Rows from block 3 of the audio encoder, named by matrix and row number. Each number is 128 + 32 x the weight over the matrix's rms, rounded and kept within 0 to 255. All counts start at 0.
# weight_hh_l0: GRU recurrent weights (gates r, z, n stacked) (encoder.rnn.0.rnn.weight_hh_l0, 768x256), inputs 172-255
weight_hh_l0.659 [170 189  97  52 135 109 145 132 127 150 152 189 147 119 155 183 115 165 165  68 183 150 120 102 159 153 158  99 182 185 110 143 140 150 134 122  96 115 143 123 110 137 118 137 159 191 122 116 127 126 157 112 173 133 132 205  75 133 182 185 115  81 167  99 121 133 105  78  87 122  83 104 136 105 115  76 110 173 147 109 148 142 128 177]
weight_hh_l0.660 [ 86 113 218 100 138 151 116 188 107 113 103 126 131 120  88 162 121 102 176 178 116 120 147  85 110 120  99 173 173 154 101 152  32 160 134 135 183 160 107 123 109 148 150 170 189 170 159 125 139 104 145  57 113 107 133 151  64  91 138 120 152 178 136 149 188 118 105 106  63  65 163 135 142 164 169 102 121  80 122 102 139 149 157 122]
weight_hh_l0.661 [135  60  77 156 130 193 129  99 130 115  93 129  98 119  73 125 129 152 159  95 162  79 126  95 154 173 154 184 129 135  39 163 118 155  82 168 103 189 119 138 144 118  85 201 129 100 147 184 138  83 118 126 116  94 164 138 136 110 139 121 137 153 160  62 156 140 164 175 163 136 160 151 145  84 135  95 153 130 144 100 132 141 165 108]
weight_hh_l0.662 [176 161 123 119 129 138 167  88 184  74  57 141  65  92  78  97  75 123 114  90 101 101 104 160 181 146 133 178 164  37 113 128 153 114 114  92 156 114 111  68 169 187 138 109 177 150 128 157 129 104 120  73  85 113 107  72  74 141  92 150 134 133 109  92  87  94 206 134 135  96 135  57  76  83  47 136  80 162 149 187  90 181 121 157]
weight_hh_l0.663 [133 134 160 102 159  87 104 131  81 121 164 139 134 134 160 171 151 168 141 169 118 159  90 134  94 174 163 131 115 106 116 195 152 174  84 101 142 110 135 138 186 152 133 129  99  69 182 156 131 119  90 140 167 150 174 141 181 100 104 194  94 139  72 132  63  86 125 154 166  83 160 105 139  83 146 161 176 113 116 149  60 160 171 149]
weight_hh_l0.664 [166 113 145 106  77 171 112 130  75 114 155 234 138 144 160 135 116 171  80 140 114 123 135 145 143 164 157 113 168 169  90 167 123  86 116 122  80 126  92 113 112 166  87 143 115 172 138 128 162  92 145 111 162 126  80 130  91 135 107 104 136 120  99 137 189 120 107 128  83  76 164 132 125  99 149 116 104 114 170 127 161  60 164 138]
weight_hh_l0.665 [114  93  83 125 122 149 205 187 135  81 154 144 133 143 169 159 181 170 150 110  87 116 130 129  59 121 161 175 108 135  90 115 101 155 101  81  89 159 165 104  99 145 121  97 198 132  66 157  73  91 117 175  89 155  97 168 174 136  75  83 135 126 142 189 116 101 149 119 142 184 137 144  80 148 139 117 105 156 108 125  79 158 148  89]
weight_hh_l0.666 [ 85 195  73 118  96 140 195 122 102 104 147 152 133 167 134 125 128 102  92 113 113 108 146 107 131 188 122  56 142 162 128  99 138 117 133 178 129 136  81 138 128  80 153 127 133 143 152 123 130 123 146 124 129 166 139 138 192 135 141 171 115  73 140 118 183 127 135  57 119 137 147 160 114 127 126 117 110  97 168 105 137 119 102 168]
weight_hh_l0.667 [121  88 116 191 118 118 127 152 123 123 200  81  76 114  71  62  78 113 108  96 128  90 149 135 158 142 144 114 114 120 124 115 167 141 125 144 145 144 159  61 133  97 127 140 107  96  59 190 174 128 105 110 120 141 125  92  99 161 133 130 188 181 175 108 142 125  90 125 117 150 119 113 145 136 104 174 155 129 205 164 170 130 125 116]
weight_hh_l0.668 [166 112 114 117  93 186 178  80 143 222 134  75 151 155 160 145 163 158 132  96 111 148  77 131 169 156 103  95 172  75 154  97 144 121 179 127 141 131 131 182 159 127  70 119 137 160 135 131 122  70 156 126 138 106 105 122 116 123 145 101 178 123 126 122 148 156 121 179 118 121 120 118 147 156 131 147 160 175 107 118 106 131  74 102]
weight_hh_l0.669 [ 85 146 125 113 111 148 135 107 129 179 123 124 121 191 168 105 151 168 101 184 163 171 160 131 105 117  91 118 128 135 128 144 110  96 113 163 198  82 130 141  99 127 125 109 186 132 131 141  84 168  91 199 145 147  95 187 102 114 163  86 148 122  53 117 130 160 102 120  89  70  27 176 125  91 170 154 106 152 133  81  81 134 152  95]
weight_hh_l0.670 [100 126 143 196  86  98 109 162  50 133 153 147 144 164 153  98 222 143 148 175 136 164 141 125  77 134 119 130 141 139  70 138 154  38 144 154 106 134 187 134 160 188 112 172 120  82 124 168  78  91 134 181 168 161 136  94  84 146 168 173  78 185  87 126  70 193 112 149 178 131  62 126 109 125 133 149 109 118 113 137 143  99 110 131]
weight_hh_l0.671 [ 69  82 109 128  89  92 171 151 103 168 107 115 150 162 105 142 118  58  85 161 147 147 175 166  92 160 131 135 113 123 172 145 113 140 124 161 153 150 142 107  69 174 111 123 166  88 131  69 164 212  78  80 173 133 104 179 140  82 122 152 158 122 209 122 117 144  99  68 129 154 203 180 150  94 106 159 160 130 112 135 187 106 104 161]
weight_hh_l0.672 [176 120 194 125 138 115 138 105 132  91 125 121 164 180 123 119 135  81 201 114 165 137 105 155  82 111 114 115 180 117 113 120 142 152 125 150 117 103 132 130 114 141 166 122 141 147  98 104 111 129 122  96 137 173 147 151  87 141  97 104  91  96 160 172 152 124 144 111  80 168 101 121 136 139 118 142 140 122 150  94 123 130 112 175]
weight_hh_l0.673 [ 76 159 157 126  54 141 159 184 150 161 173 161  73 168 136 102  92 138 164 150  90 101  60 120 136  60 156 143 153  81 114  74 118 138 174  75 163  85  99  87 164 139 143 127  75 125 100 132 159 126 125 111 149 155 201 136 129 146  69 135 172 151 126 124 100 166 154 210 136 151 105 188 113 158 153 163 121  83 142  59 105 123 151 110]
weight_hh_l0.674 [153 212  89 142 144 159 108 100 207 135 121 130 183 109 101 168 142 152 112 115 179  76 150 124 134 158 159 117 161 177  78  76 134 108 144 103 122 117 136 149 134 118 139  91 152 123  80 101 119 114 105 136 136 115  46 129 163 128  86 156 170  98 163  78 151 207 107 148 120 196 106  71  90 146 170 131  77 155 145 146 120 132 130 152]
weight_hh_l0.675 [116  78  80 122  89 115 112 107 144 132 123 144 144 117 106  81 158 135  98  70 112 121 135 105 125  98 115 143 132  97 169 151 135 144 139 138 126 166 117  92 129 101 167 131 173  92 121 116 184 127 125 103 142 138 107 126 125  42  96 133 123  79 114 111 177 179 153 135 146 105  99  99 155 177 156 125 160 136 148 119 143 137 142 105]
weight_hh_l0.676 [ 93 117  52 145 132 195 127 159 126 167 202 166 137  94 109 161 125 105 107 112  89 172 104 160 124 127 116 110 174 121 105  85 145 167 123 110 102 125 138 137  83 138 179 119 141 135 127 176 139 108 102  83 113 138 140 102 131  58 107 139 147 174 150 192  88 173 150 152 118 159 179  78 170 119 100 141 117 134 127 166 114 103 118 131]
weight_hh_l0.677 [107 148 143 169 176  55  78  70  62 142 173 136 121 155 140 100 142  86  87 132 118  88 103 138 111 170 160 109 142 176 147 114 116 121 114 128 163 158 116 123 114 141 131 127 110 144 114 125 140  96 127  89 104 156 102  77 115 163  89 145  97 108 169 197 164 156  74 110 125  99 118  99  90 157 166 152 158 149 206 138 128 111 174 153]
weight_hh_l0.678 [145  99 130 125 114 174 147 115 112  87 106 137 112 140 123 123 139 187 162 122 113 153 105 128 134  80 101 131 162  73 121 124 151 141  75 174 174 130 125 161 126  79 205 122 169  88  78  87 127 106 212 109 191 164 122 160  97 113 152 101 160  64 146 112 140  91 126 115 147 155 123 133 151 107 118 102 142 104 112 137 118  63 168 121]
weight_hh_l0.679 [128 111 191 103 153 103  98 119 155 151 134 119  98 129 139 173 101 120 112 106 119 152 100 151 146  98  48 174 124 197 131 114 142 137 121 144 190 112 172  91 144 129 125  85 128 116 173 115  99 120  79 160 138 121 115 139 136 150 132  86 130 133  69 101 139 160 158 133 170 137  84 155  99 150 158 128 161 122 104 176  78  97 108 129]
weight_hh_l0.680 [149 109 151 115 151 140 182 120 123  77 102 148 102 103 146 162 155 123 166 149 100 150 102  95 174 113 120 114  81 174 180 122 136  83 151 158  95 121 154 122 147 136 135 123  65 154 183 145 153 100 145 104 131  98 140 110 126 117 105 150 110  72  97 156 130 140 137 151  86 127 117  98  83 129  64 150 137 151 170 111 111 171 106 196]
weight_hh_l0.681 [168  99  92  69 203 109 117 130  91 119 162 153 186  59 132 155  88 189 167 171 169  98 181 146 161 104 139 152  76 142  95 110 163  89  73 136  74 147 165  84  71  84 167  86 144 145 175 169 145  76 150  58 165  97 168 168 128 128 120 146 115  96 147 121 140 126 172  62 141 147  75 148 129 131 129 128  79 108  79 144 132 138 178 125]
weight_hh_l0.682 [192 134 131 183 101 159  71 161 119 108 135 105  71 120 117  46 113 110 123 145 113 152 142 150 149 122 176 107  92 170 106 106 147 139 125  82  78 146 125 147 159  99 117 119 167  99 114  63 184 132 124 167  84  96  71 166  99 118 105 131  89 124  81 183 136 171 128 119  77 123  99 143 121 135 133 141  79 128 109  79 121 103 175 128]
weight_hh_l0.683 [117 174  86 159 129 139  92  94  90 101 150 121 193  84  96 126 131 119 161 109 128 153 148 158  63 134 166 132 165 146 131  86 137 117 124  81 172 156 113 143 124  86 127 105 184 138  86 128 131 160 118 119 126 140  86 183 104  86 113 148 103 150 114 117 147 160  82 100 157 147 123 150 186 147 133 142 122 163 135 118 112 126 119 128]
weight_hh_l0.684 [ 61 112 148  91 102 147 116  99 146 145 112 127 136 138 125  97  83 161 129 145 123 177 160 128 135 105  83 138 129  96 111 106 116 161 104 164 153 111 123 168 124 135 161 100 109 102 129 135 115 108 171 101 158 150  95 130  83  76  95 174  96 137 194 116 109 124 134 117 118 147  74 131 199 149 159 138 101 129 182  86 148  77  90 143]
weight_hh_l0.685 [135  53 150 103 119  74 116 144 136 174  98 130 132 112 102 110 117 117 136 110 142 199 122 125 131 164 136 119 111 117 124 100 132 113 184 128  97 104 142 136 191 115  98 102 138  86 128 143  81  98 112 111 136 168 139 138 157 114  32 139  95  68 135 129 115 145 125 150  97 167 110 130 133 170 106 160 160 140 170  93 151 127 164 125]
weight_hh_l0.686 [160 139  55 193 133 110 160 134 134 115 136 166 162 105 195 130  69  66 120 147  51 164 118 157 171 136 148  80 177 117 141  84 165 147 121 166 137 108  79 142 130 206 161 138 157  96 122 136 145 143 121 119 130  91 183  97 107 151 104 128 197 171 135 106 149 135 150 182 115 135  92 141 148 159 129 152 110 168 100 153  78 110  91  61]
weight_hh_l0.687 [135  98  84  78  94 160  84 141 107 149 150 112 108 120 122 180 204 121 118 114 153 131  49  91 117 140 151 113 140 139 151 166 171 157 113 198 128 139 101 119 113 130  92 149 155 104  86 100 140 183 109 156 165 105 179  82 142 120 132  70 125  49 183 106 114 107 128 107 139 139 138  63 134  88 102  79 101 105  99 135 190  82 127 131]
weight_hh_l0.688 [148 109 117 132  40 120 168 143 155 103 193 159 129 153 109 127 152 172 112 180 125 141 115 123  77  91 138 149 143 164 150 113  81 122 156 145  83  67 105 109 128 123 173 135  75 100 170 160 120 158 152 115 178 100 166 105 120 146 133 119 150 142 138  76 126 217 101  72  57 120 106 106  85 106 127 118 164 154 137 124 130 179 154 148]
weight_hh_l0.689 [ 95 158 158 109 117   0 146 120 138 161  90 168  87 131 128 139 131 109  89 122 150 119 155 154 118 146 102 133 165 118 154  98  89 129 163 133 120 107 140  99  76 159 181  96 135 126 105 113  60 116 146 174  98  97 143 123 149 143  93 166 159 123 147 118 134 132 140 111 108  86 129 122  86 124 131 108 155 137 104 106 144 182 171 135]
weight_hh_l0.690 [158 184 116 126 129 116  46 101  74 187 126 147 154  98  81  59 169  92 148  97 151 179  89 114 182 113 129 118  62 105 187 102  96 132 129 164  85 157 150  70 143 133 116 156 182  65 160  89 109 168  99 147 165 124 124 166  84 141 110 153 162  55 112  98 154  73 125 144 152 183 117 122 177 108 156 163 144 141 138 116 126 123 107  49]
weight_hh_l0.691 [150 124 145 125  95  80 158  60 139 168 173 146  90  95 161 105 158  90  90 190 128 176 145 131  75 151 146  64  93 108  70 116 114 162 172 155 119 133 107  82  94 157 138 110  95 127 152 148 101  57  76 113 125 117 115 163 103 111 119 117 124 106 170 135 100  93 158 150  86 195 113 148  90 156  93 100 156 126 123 105 111 125 114 119]
weight_hh_l0.692 [ 81 187 118  68  80  88 132 181  62 127 148 152 171 117 119 140 103 190 130 158  74  60 220 174 124 133  39 142 184 125 165 116 166 118 129 103 118 113 112 154 177 125  75 125  92 119 131 125  90 141 120  69 127 104  78 128 109 123  98 141  85 134  91 166 148 128 140 146 120 151 111  80 152 142  81 123 131 111 124 129 151 101 130  86]
weight_hh_l0.693 [122  83 109 113 124  59 122 131 139  49 145  73 130 102 171 133 131 139 115 153 145 132 129  44  96  80 100 114 113 114  83 138 100 170 146 141 153 143 107 159 147 115 160 138  88 169  44 189 103  94 122 147 154 118 144 215 161  95 138 119 178 184 159 130 155 160  82 118 131  96 108 193 105 106 135 139 112 114 122 135 184 152  78 162]
weight_hh_l0.694 [147 168 101 124 118 113 131 145 113 106  44 165 170 156  83  82 139 172  97 128 138  75 159  70 127 123 151 167  92 109 176  74 126  89 171  86 198 102 162 175 148 114 100 135 170 123 159 100 101 103 179 113  76 151 171 126 131 101 117 139 108  82 101 115 215 149  69  89 168 130 110 165 144 136 110 102 113 191 173 138 177 130  94 158]
weight_hh_l0.695 [ 90 123 174 114 136  98 107 110 163 138  71  73  75  73 160  85 114 138 111 149 117 100 153 169 112 121 113 165  71 119  57 128 123  72 168  91 192 118 179 145 120 100 115 109  97 132 171 157 159 126 126 148 185 168  61  79 141 117 130 162 139 143 101 142 119 170 175 176 185  74 153 202 171 115 135 141 151 167 100 112 153  94 150 104]
weight_hh_l0.696 [156 141 126 158 147 147  95 156 106 104 126 135  34 163 151  92  82 110 109 159 160 144  98 147 176  61  94 161 120 110 133 103 136 108 111 132 147  96 149 126 123 100 126 148 161 176 126 123  74 141 195 102 106 148 128 123 146 118 134 107 134 140  94 112  62 135 142 109 147 135 170 138 138  81 121 125 126  80  81 126 129 146  80 161]
weight_hh_l0.697 [172 138 132 121 114 145 135 158 169 151 113 125 104  40 176 111 114 104  91 165 164 124  46 134 129 154 108 138 108 171 128 144 166 117 133 190 135 130 165 113 102 132 156 138 101  77 139 125 164 154  99 109 108 134 104 109 148 119 136 113 178 120 133 136 142 121  96 154  68 168 160 125 150 173 160 118  53 106 160 149  71 159 132 173]
weight_hh_l0.698 [141  81  87 105 120 106 171 122  82  99 147  73 147  75   3 128 159 118  82 146  73 150 132 151 181 109  52  96 153 130 114 135 198 179 155 148 149  93 168 140 143 120 133  97 128 168 122 126 101 104 147 121 109 171 188 135  77 140 153 151 139 132  67 133 148 122 118 161 116  69 105 176 153 151 126 170 131 142 216  94  88 126 170 157]
weight_hh_l0.699 [140 121  69  79 115 159 112 144 155  78 126 138 144  73 124 131 190 118 150  97  78 123 153 176 111 112 158 177 110 154  96 147 165 121 127  89 141 107 110 133 132  99 126 171 103 149 152  84 153 158 182 118 142 109  56 186  55 118 102  82 136 109 167 100  91 152 151 109  78  75 108 138 135 126 149 130 114 141 104 136 114 152  96 165]
weight_hh_l0.700 [116 124 183  60 115  99  75 130 122 161 124 182 195 144 197 161  65 162 137  98 114 169 195  82  66 112 101 125 138 140 140 135 126 127  82  92 106 119 151 140 155 156 175 132  96 145 104 179 135 103 128 135 145 165 129  84 123  78  85  68 106 118 119 184  87 146 148 123 131 164 178 156 201  74 147 127 114  90 155  83 136 151 132 152]
weight_hh_l0.701 [155 146 148 155 131 169  75  77  79 160 133 139 133 142 134 169 143 106 149 112 113 127 165 134 112 100 123 127 138 103  73  62 119  80 103 103 141 108 167 131  93 124 146 136 131 102 182  70 129 151 130  81 110 100 124 152 174 190 163 151  86 144 122 104 117 103 130 109 197  43 137  85 138  51 118 175 188 145 190 132 135  90 137  84]
weight_hh_l0.702 [116 139 103 165 147 152 111 200  76 108 192  90 130 168 104 150 154  87  14 149 200 139 100  99 141 121 118  64  73 118 188 145 107 143 103  94 109 148 125 123 131  67 219 111  82  95 131 162  66  94 106 159 103 148  91 143  89 126 197 128  97 114 183 106 184 119 124 181  58 109 150 175 105  73  97 126  83 113 154 132 117 134 139  84]
weight_hh_l0.703 [125 135 172 169 116 147  85 122 113 110 146 133 112 114 107 107 140 116 197  65 176 148 168 112 185 180 154  69 116  95 110  64 148  88 154 144 133 101 156 171 145  86 146 126 150 164 111  83 163 152 156 176 121 108 120 139 148 173 125 138  99 132  62 111 143  94 122 128 107 113 125  96 128 117 149 179 114  94 133 156 111 143 145  85]
weight_hh_l0.704 [133 128 144 138 130 132  74 111 128 139 113 134 154 174 128 168  85  91  97 126   6 121 133 168 146 151 166  70 178  91 175  94 123  66 123  97 102 136 109  84 129 142  99 159 117 159 106 114 119 180 144 131 156 125 167 165 121 171 198 158 165 125  93 175 124 155  86 151 110 125 128  84  95 133 167 137 141 134  76 119 127 138  78 132]
weight_hh_l0.705 [153 104 186 120 156 137 124 130 183 104 168 148 195 131 165  94 127 126 106 168  75  30 152 112 164  96  90 112 108  61 128 168 196 154 139  74 183 145 175 147 135 157  59 175 101 130 145 133 121 116 163 145 142  92 136  78  96  94 158 118 105 117 121 132 105  98 141 121 113 149 177 104 178 144  98 118 184 136 119 171  64 161 192 168]
weight_hh_l0.706 [ 83  72 149 191 102 123 137 123 143 170 110 138 100 163 140 131 144  66 148 141  98  85  19 177 137 125 158 151 109  74 111  74  98  73  78 151 110 122 180 200 123 161 133 140 109  93 118 131 146 158 151 105  50 122 161 125  86 106 197 126 106  83 110 125  81 154 101 134 116  77  85 164 117 129 101  74  86  83 204 162 126 121 123 165]
weight_hh_l0.707 [146  94 142 169  74 170 191 152 163 141  87 109  60 165  82 117 147 148  78 130 159  98 158  80 158  97 120 176 181 105  94 173  81 170 111 121 205 127 149 109 158 191 139  92 138 102 119  72 145 124 167  83 175 130 103 184 150 129 225 157 136 114 127 163 110 167 138 106 108 122 121 150 163  85 124 155 120 137  99 148 136 141 122 150]
weight_hh_l0.708 [117 136  75 150 100 106 181 159 133 150 112 144  90 143 126 140  86 142 130 160 120 102 132 117   2 162 169 143 143 120 143 113 128 147 114  80 105 134  98  69 118  82 124 142 120 177 105 159 119 156  99 136 157  78 136  91 108 139  93  99 165 184 115 137 158 127 133  64 153 154 118  84 110  77 162 169  90 135 155  84 107 109  85 163]
weight_hh_l0.709 [133 168 103  91 155 198 116  97 136 152 100 189 143 158 128 201 103 135 126 174  58 175 103  98 145  19 138 205 119 148 118 141 116 158 145  47 155 146 170 104 143 157 136 114 107 128 176 155 174  69 168  86 121 102 123 117 156 138  78 111 111 124 106 164 159 110  89 142 157 158 114  99 115 118 168 109 132 160 173 104 155  61  95 150]
weight_hh_l0.710 [152 135 123 130 143 206 127 123 173 191  56 179 138  81  69 129 102 114 138  95 142 121 146 175 114 154  90 175  90 156 155 132 166 122 109 118 134 120 136 110  85 173 177 146 125  96  84  83 113 128 147 141 118 148  85 134 148 214 141  59 153 141 109 120 108 129 138 165  59 164 118  99 133 162 106 103 105 167 114 127 153 152 107 118]
weight_hh_l0.711 [111 200 160 188 133  93  27 107 115 129  89 119 104 104 110 103 195  83 154 112 110 106 168 164  74  46  88  76  98 114 124 149 184 179 208 119 138 174 124 122  73 127 133 171 147 124 106 130 131 132 137 149 117 171 151 156  90 179  68 112 150 121 168  83  96 134  84 152 118 155 130  99 143 130  97 154 156 120 170 136 105  98 171 160]
weight_hh_l0.712 [ 91 199 127  99  99  86  87  69 103 130  99 188 148 157  93 196  88 111 105 146 226 118  63 144  68 100 144 156  78 169 100 112 129 121  83 101 111  89  91 146 130 112 192 118 166 139 163 115 146 107 113 156 174 126 102 110 113 116 172 155 162 117 160 146 105 128 132 143 131 158 200  94 218  88 150  86  91 106 163 209 127 160 104 133]
weight_hh_l0.713 [158 175 121 148 112 114  90 111 102 123 114  93 165 135 166 127  92 164 160 137 133  93  81 154 109 107  79 134  65  18 109 130 181 142 147 114 123 155 130  82  82  62 104 108 112 136 157 150  88 116 133 111 110 121 165 119 103 164  95 158 134 101 118 117 169 135 182 126  96 105 119 140 147 130 126 126 130  92  94 121 180 119 179 143]
weight_hh_l0.714 [138  92 105 168 170 142 156 160  92  83 103 148 148 108 164 125  95 135 167  96 157 171 158 142 121 155 140  92 137 127  50 158 125  70  87  98 145 137 124 158 113 137  81  99 131 161 144 108 124 122 158 155  99  77  99 126  94 115 143 158 182 125 140 120 127 130 126 131 154 102 127 156 143 101 173 130 169  98 184 114 133 162 123 113]
weight_hh_l0.715 [ 81 110 158 163 167 172 132 149 146 109  90 103 108  70 140 149 155 120 137 105 151 167 121 101 154 143 169 101 128 142 160   0  58 136 143 105 128 156 119 145 143 160 145 120 145 188 156 109 158 146 119 177 135 121 184 198 158 168 170 147  97 164  65 151 135 156 175 131 111 172  84 127 156 135 139 128 103  99 153  92 106 138 151 135]
weight_hh_l0.716 [144 145 106 142 194 120 110 127 112 151  94 159 161 150 133 140  77  97 151 139 113 154 107 137  93 177 180 153 185 152 145  80  80 144 120 181 142 177  95 138 132  62 102 131 116 140 136 120 157 107 122  88 114 131  88 125 144  89 138 171 116 123 164  99  99 133 135  75 129 102 108 117 141 120 105 145 145  90  79 165 131 173 130 124]
weight_hh_l0.717 [128 134 148  87 197 177 152 110 113 120 152  55 106 104 163 134 152 158  66 127 113 128 144 146 155 143 102 140  90 142 140  94  97  81 127 182  79 130  76 138 108 123 112 173  90 127 154 121 114 100 106 167 118 128 145 153 130 154 134 173 124 157  72  82 126 129 195 107 137  90 126 129  79 138 121  86 101 116 150 130 139  68 110 152]
weight_hh_l0.718 [143 101  97  60 174 124 146 125 176 175 146 131 133 152 131 113 174 127 131  66 143 118  60  62 191  62 139 110 152 143 203 127  75 118  18  76  63 103 173 131 141  69 104 183 101 181 162 174 101  80 154  82 118 175 102 140  92 139  80  56 113 142 122 115 153  80 124 125 155 100 106  83  94 132  83  98 119 150 142 108 151 134 142 159]
weight_hh_l0.719 [ 93 179 104 172  88 160  93 176 122 136 105 106 139 155  84 142 113 165 147 113 160 159 105  87 184 184 113  93 168 176 126 140  67 121 112  83 197 138  80 160  57 126 133 147 160 103  87 169  91 176  97 131 136 124 128  77 109 143  97 113 154 150 168 114 167  82 153  36 121 162 100 105  91 132 126 129 110 128 157  93 168 102 162 193]
weight_hh_l0.720 [128  80 164  90 155 156 160 106 164 117 104  87  80 168 149 118 130 119 197  83 112 140 109 159  78 107 101  95 121 121  93 160 112 149 150 128 156 166 127 121 111 174 101 136 122  91  88  51 176 152 126  96 125  68 154 140 167 188 143 170 115 157 128 154 119 119 130 119 109 139  79 137 135 168 175  92  97 141 129  75  92 179 106 165]
weight_hh_l0.721 [124 130 127  85  93 169  99 161 139  96 161 126 156 115 154  79 206 126  95 114  86 127 166 103 161  70 209 166 157 137 146 130 120  57 118 140 146  35  85  80 192 149 123 113  74 128 133 126 166 133  90 107 193  56 143 134 149 153  84 150 177  89  90 169  72 152  91  94 134 140 107  87 123 128 147 110  92 155  80 133 128 131 121 120]
weight_hh_l0.722 [123  82 120 107 114 177 158 151 179  78 119 174  97  62 115 141  90 129 149  92 153 115 108 113 176 135 124 154  80  63 135 175  99  89 109 174 129  95  25 158 100 123  66 136  90 151 151 123 123 121 124  96  98 112 168 108 129  56 190  79 147 142  80  98 101 152 149 115  99 120 163 146 164 144  89 162  69 174  94  94 118  93 134  45]
weight_hh_l0.723 [ 77 110 110  90 152  94 200 177 127 190 112 166 172 142 132 128 167 153 117 131 146 130 121 138 133 128 130  96  82  80 120 132 110 142 134 140  69  63 152   4 110 149  75 124 178  90  83  88 134 170 154 100 160 152  71 163  90 112 147 147 113 139 136 143 161  98  74 121 118 158 110 162 164 208 133 133 133  87 184  87 124 131 137 130]
weight_hh_l0.724 [160 151 165 154 124  69 154  90 203 106  64 140 115 146 151 145 100  97 134 159  95 152 160 111 156 144 138 143 167  86 155 140 124 139  95 195 195 138 139  97  83 119  94 133 145 108  64 117  55 161 108 140 180 124 137 119  78 132 142 182 165 123 146 105 106  98 160 160 106 107 123 191 145 133 181 108 151 114  88  80 121 130 117 117]
weight_hh_l0.725 [146  76 101 171  90 179  97  45  95 149 112  92 106  94 109 110 144 101  72 137 105 166 148  46 114 171 153 125 135 147 131 143 133  95 211 169  57 142 142 120 102  51 115 119  90 160 130  92 157  84 113 130 101 135 105  95  85 169 106 148 105 154 119 171  89 137 158 153 130 149 163 172 136 133 188 175  96 138 133 146 169  82 133 106]
weight_hh_l0.726 [132 128 110  80  96 188  96 130 159 126 163 171 162  71 130 162 174 149 129 144 169 137 121 155 114 194 153  70  66 101 110  69 115  93 115 159 127 161 126 156 137  71  65 159 124 147 121 102 196 113 118 152  80 160 139 107 157 121 185  72 157 129 142 116 139 100 102 102 130 100 134 111 147 101 142  96 101 139  93  96 110 142  61 124]
weight_hh_l0.727 [193 119 123 133 101 154 127 163  87  99 139 107  92 144 124  96  84 128 151 105 177 124 147  92 101 143 190  98 150 141 113 188 122 142 108  98 162 152 193 169  75 115  93  72  80 100 148 122 100  97 155 175 156 131 115  98 105 122  82 143 197 118 134 144 177 127 167 130 182 184 102 170 154 128 134 132 160 135 102 173  98 101 138  94]
weight_hh_l0.728 [128 133 127 177 133 129  91 154 128 170 131 165 125 107 123 162 151 103  90 100 147 125 100 145  71 120 134 102 199 121 146 130 116 132 197 147 151  79 167 128 108 144  81  78 131 129 146 114  82  90 153 159 116  98  77  87 104 164 177 119 140 147 109 128 155  92 118 123 126 148 110 136  87 120 109  69  54 134  80 170 148  76 113 125]
weight_hh_l0.729 [104 175 122 104 141 106  97 129  94 138 135 108 103 139 159 149 105 109 168 132 118 106 122 161 120  66 179 111 179 163 132 179 120 127 114 140 118 101 127  94  84 128 118 134 142  51  99 129  78  66 148 106  99 156  61 143 126 133 151 179  77 131  89 150 170  98 176 188 179 127 195 151 164 138 142 130  90 142 143 140  64 131 111 118]
weight_hh_l0.730 [ 70 106 186 126  89 126 109 162 128 141 101 132  79 152 103  79 156  66 129 114  94 117 100 120  98 127 166 135  61 190 132 121  84 101 122 164  98 165 144 110 114 105 108 149 106 111  77 134 159 108  80 147  96 153 126 107 100 166 173 127 174 113 111 107 125 116 108 137 132 144  94 133 124 114 130 110 123 122 163 116 160 112 150 196]
weight_hh_l0.731 [ 96 150 136  57 144 138 123 185  67 146 119 110 141  63  64 131 140 186 127 156 125 183 141 145 166  70 192 140 180  95 109  99 113 136 172 123 191 104 119 183 127 203 112 119 181 195 169   8 134 158 112  72 149 164  99 104 161 144 194 162 170 103 142  92 191 163 184 156 197 126 135 150 137  93  89 146 135 117 123 149 148 101 136 140]
weight_hh_l0.732 [ 99 109 104 153  87 146 133 116 162 181 134 131 134 141 154 130 114 137 139 112 110 152  85  95 145 151  98 127 115 121 157 163 146 145 131  97  91 138 134  91 144 201 153 142 148 177 170 178   0 121 121  93 192 161 157 120 109 182  85  69  93 106 104 140 153 131  88  75  82 146 135 123 138  88 136  99 128 130 146 139  77  92  95 113]
weight_hh_l0.733 [136 137 192 164 117 102 140 181 125 160 156  76  94 178 124 154 143 116 125  90 120  95 130 109 156  67  65  87 151  75  88 132 104 138 118 142 145 109 126 153 162 131 170 119 116 151 133 114 167  71 156  79  36 179 110 115 154 131  90  82 163 129 108 114 146 103 119 134  59 163 140 115 171 132 135 106  81  86 148 130 138 161 174 168]
weight_hh_l0.734 [173 120 127 134 119 164 121 116 110 131 167 181 160  83 129 127 123 102 160  89 172 101 105 164 150 137 112 175 109 135 122 121  73 122 124 169 110 138 145 167 116 179 134 145 104 152 146 161 141 149  29 139 113 132 145 154  66 120  90 136 127 140  98 153 177  86 131 175 131 143 137 104 146 135 148 152 102  90 174  90  63 107  98 117]
weight_hh_l0.735 [128 115 187 144 116 168 145  97 196  67 167 112 151 190 134  99 118  89 125  92 139 128 106  82 164 117 119 158 159 141  92  86 112  95 133  95 138 129 157 173 141 100 127  91 121 161  96 116 105  99 120  77 131 122  89 203 147 163 142 146 162 171 169 130 160 103  98 127 114 145 156  99 133 140 111  83 118 117 129  69 100 124 160 145]
weight_hh_l0.736 [127 176 111 105 103  91 188 159  95 200 119 128 119 161 125  74 141 131 129  89 108 123 107  68 119 117  81 144 115  93  87 199 116 157 150  57 140 112 169 161 105 107  93 209  99  93 134 103  97 138 129 199  61  90  78 118 164  84 127 139 131 167 161 115 143 115 181 186 101 137 206 109 184 124 142 124  83  62 106 133 139 124  86 138]
weight_hh_l0.737 [119 180  86 145  52 141 161 101 128 186 144  95 145 162  77 139 185 165 159 150 149  99 162 144 193 121  88 138 145 140 140 118 121 139 121 105 105 159 161 118 127 170 150 137  97 112 159  87  89 122 143  91  92  68  94 164 131 120 130  91  75 125 162 168 123 128 137 109 113 119 147 129 151  87 128  73 178 104 118 130 113 126 179 157]
weight_hh_l0.738 [116 116  85 100 101 124 117 120  67 113 141 171 160 116 162  98 185 188 142 100  75 139 116  97 171 179 191  82 112 151 119 125 168  78 146 126 122 192 147 136 107 119  90 110 143 125 123 166 121 169 108 193 196 152  96 147 141 163 137 134 212 120  94 115 142 159 148 141  72  98 121 155 141 119  89  39 150  95 156 104  94 124 112 160]
weight_hh_l0.739 [125 137 156 161 140  97 103 123 181 166 173 212 163 149  95 140  90 161  98  94 147 104 125  49 154  98 129 189  72 125 137  98  85 159 144 135 131 133  88  89 130 121  87 107 102 135 126 138 165 125 161 182 119  83 116  87 122 102  61  63 169  69  86  75 144 129 144 159 115 142 102 110 100 123 105 131 130 167 132 109  45 113 146 173]
weight_hh_l0.740 [108 137 171 159  89  94 203 104 177 101 151 144 177  86 154 119  89 174 149 154 123 134  81 153 150 119 161 157 101 112 103 120 155 160 165 134 129 100 194 131 115 123 132  92 166 138 146  95 147 151 142  83 137 104 143  99  68  60 125 152 145 131 154 118 115 166 119 177 112 101 108 159 124 158 125 126 151 153 136 110  75 112 124 117]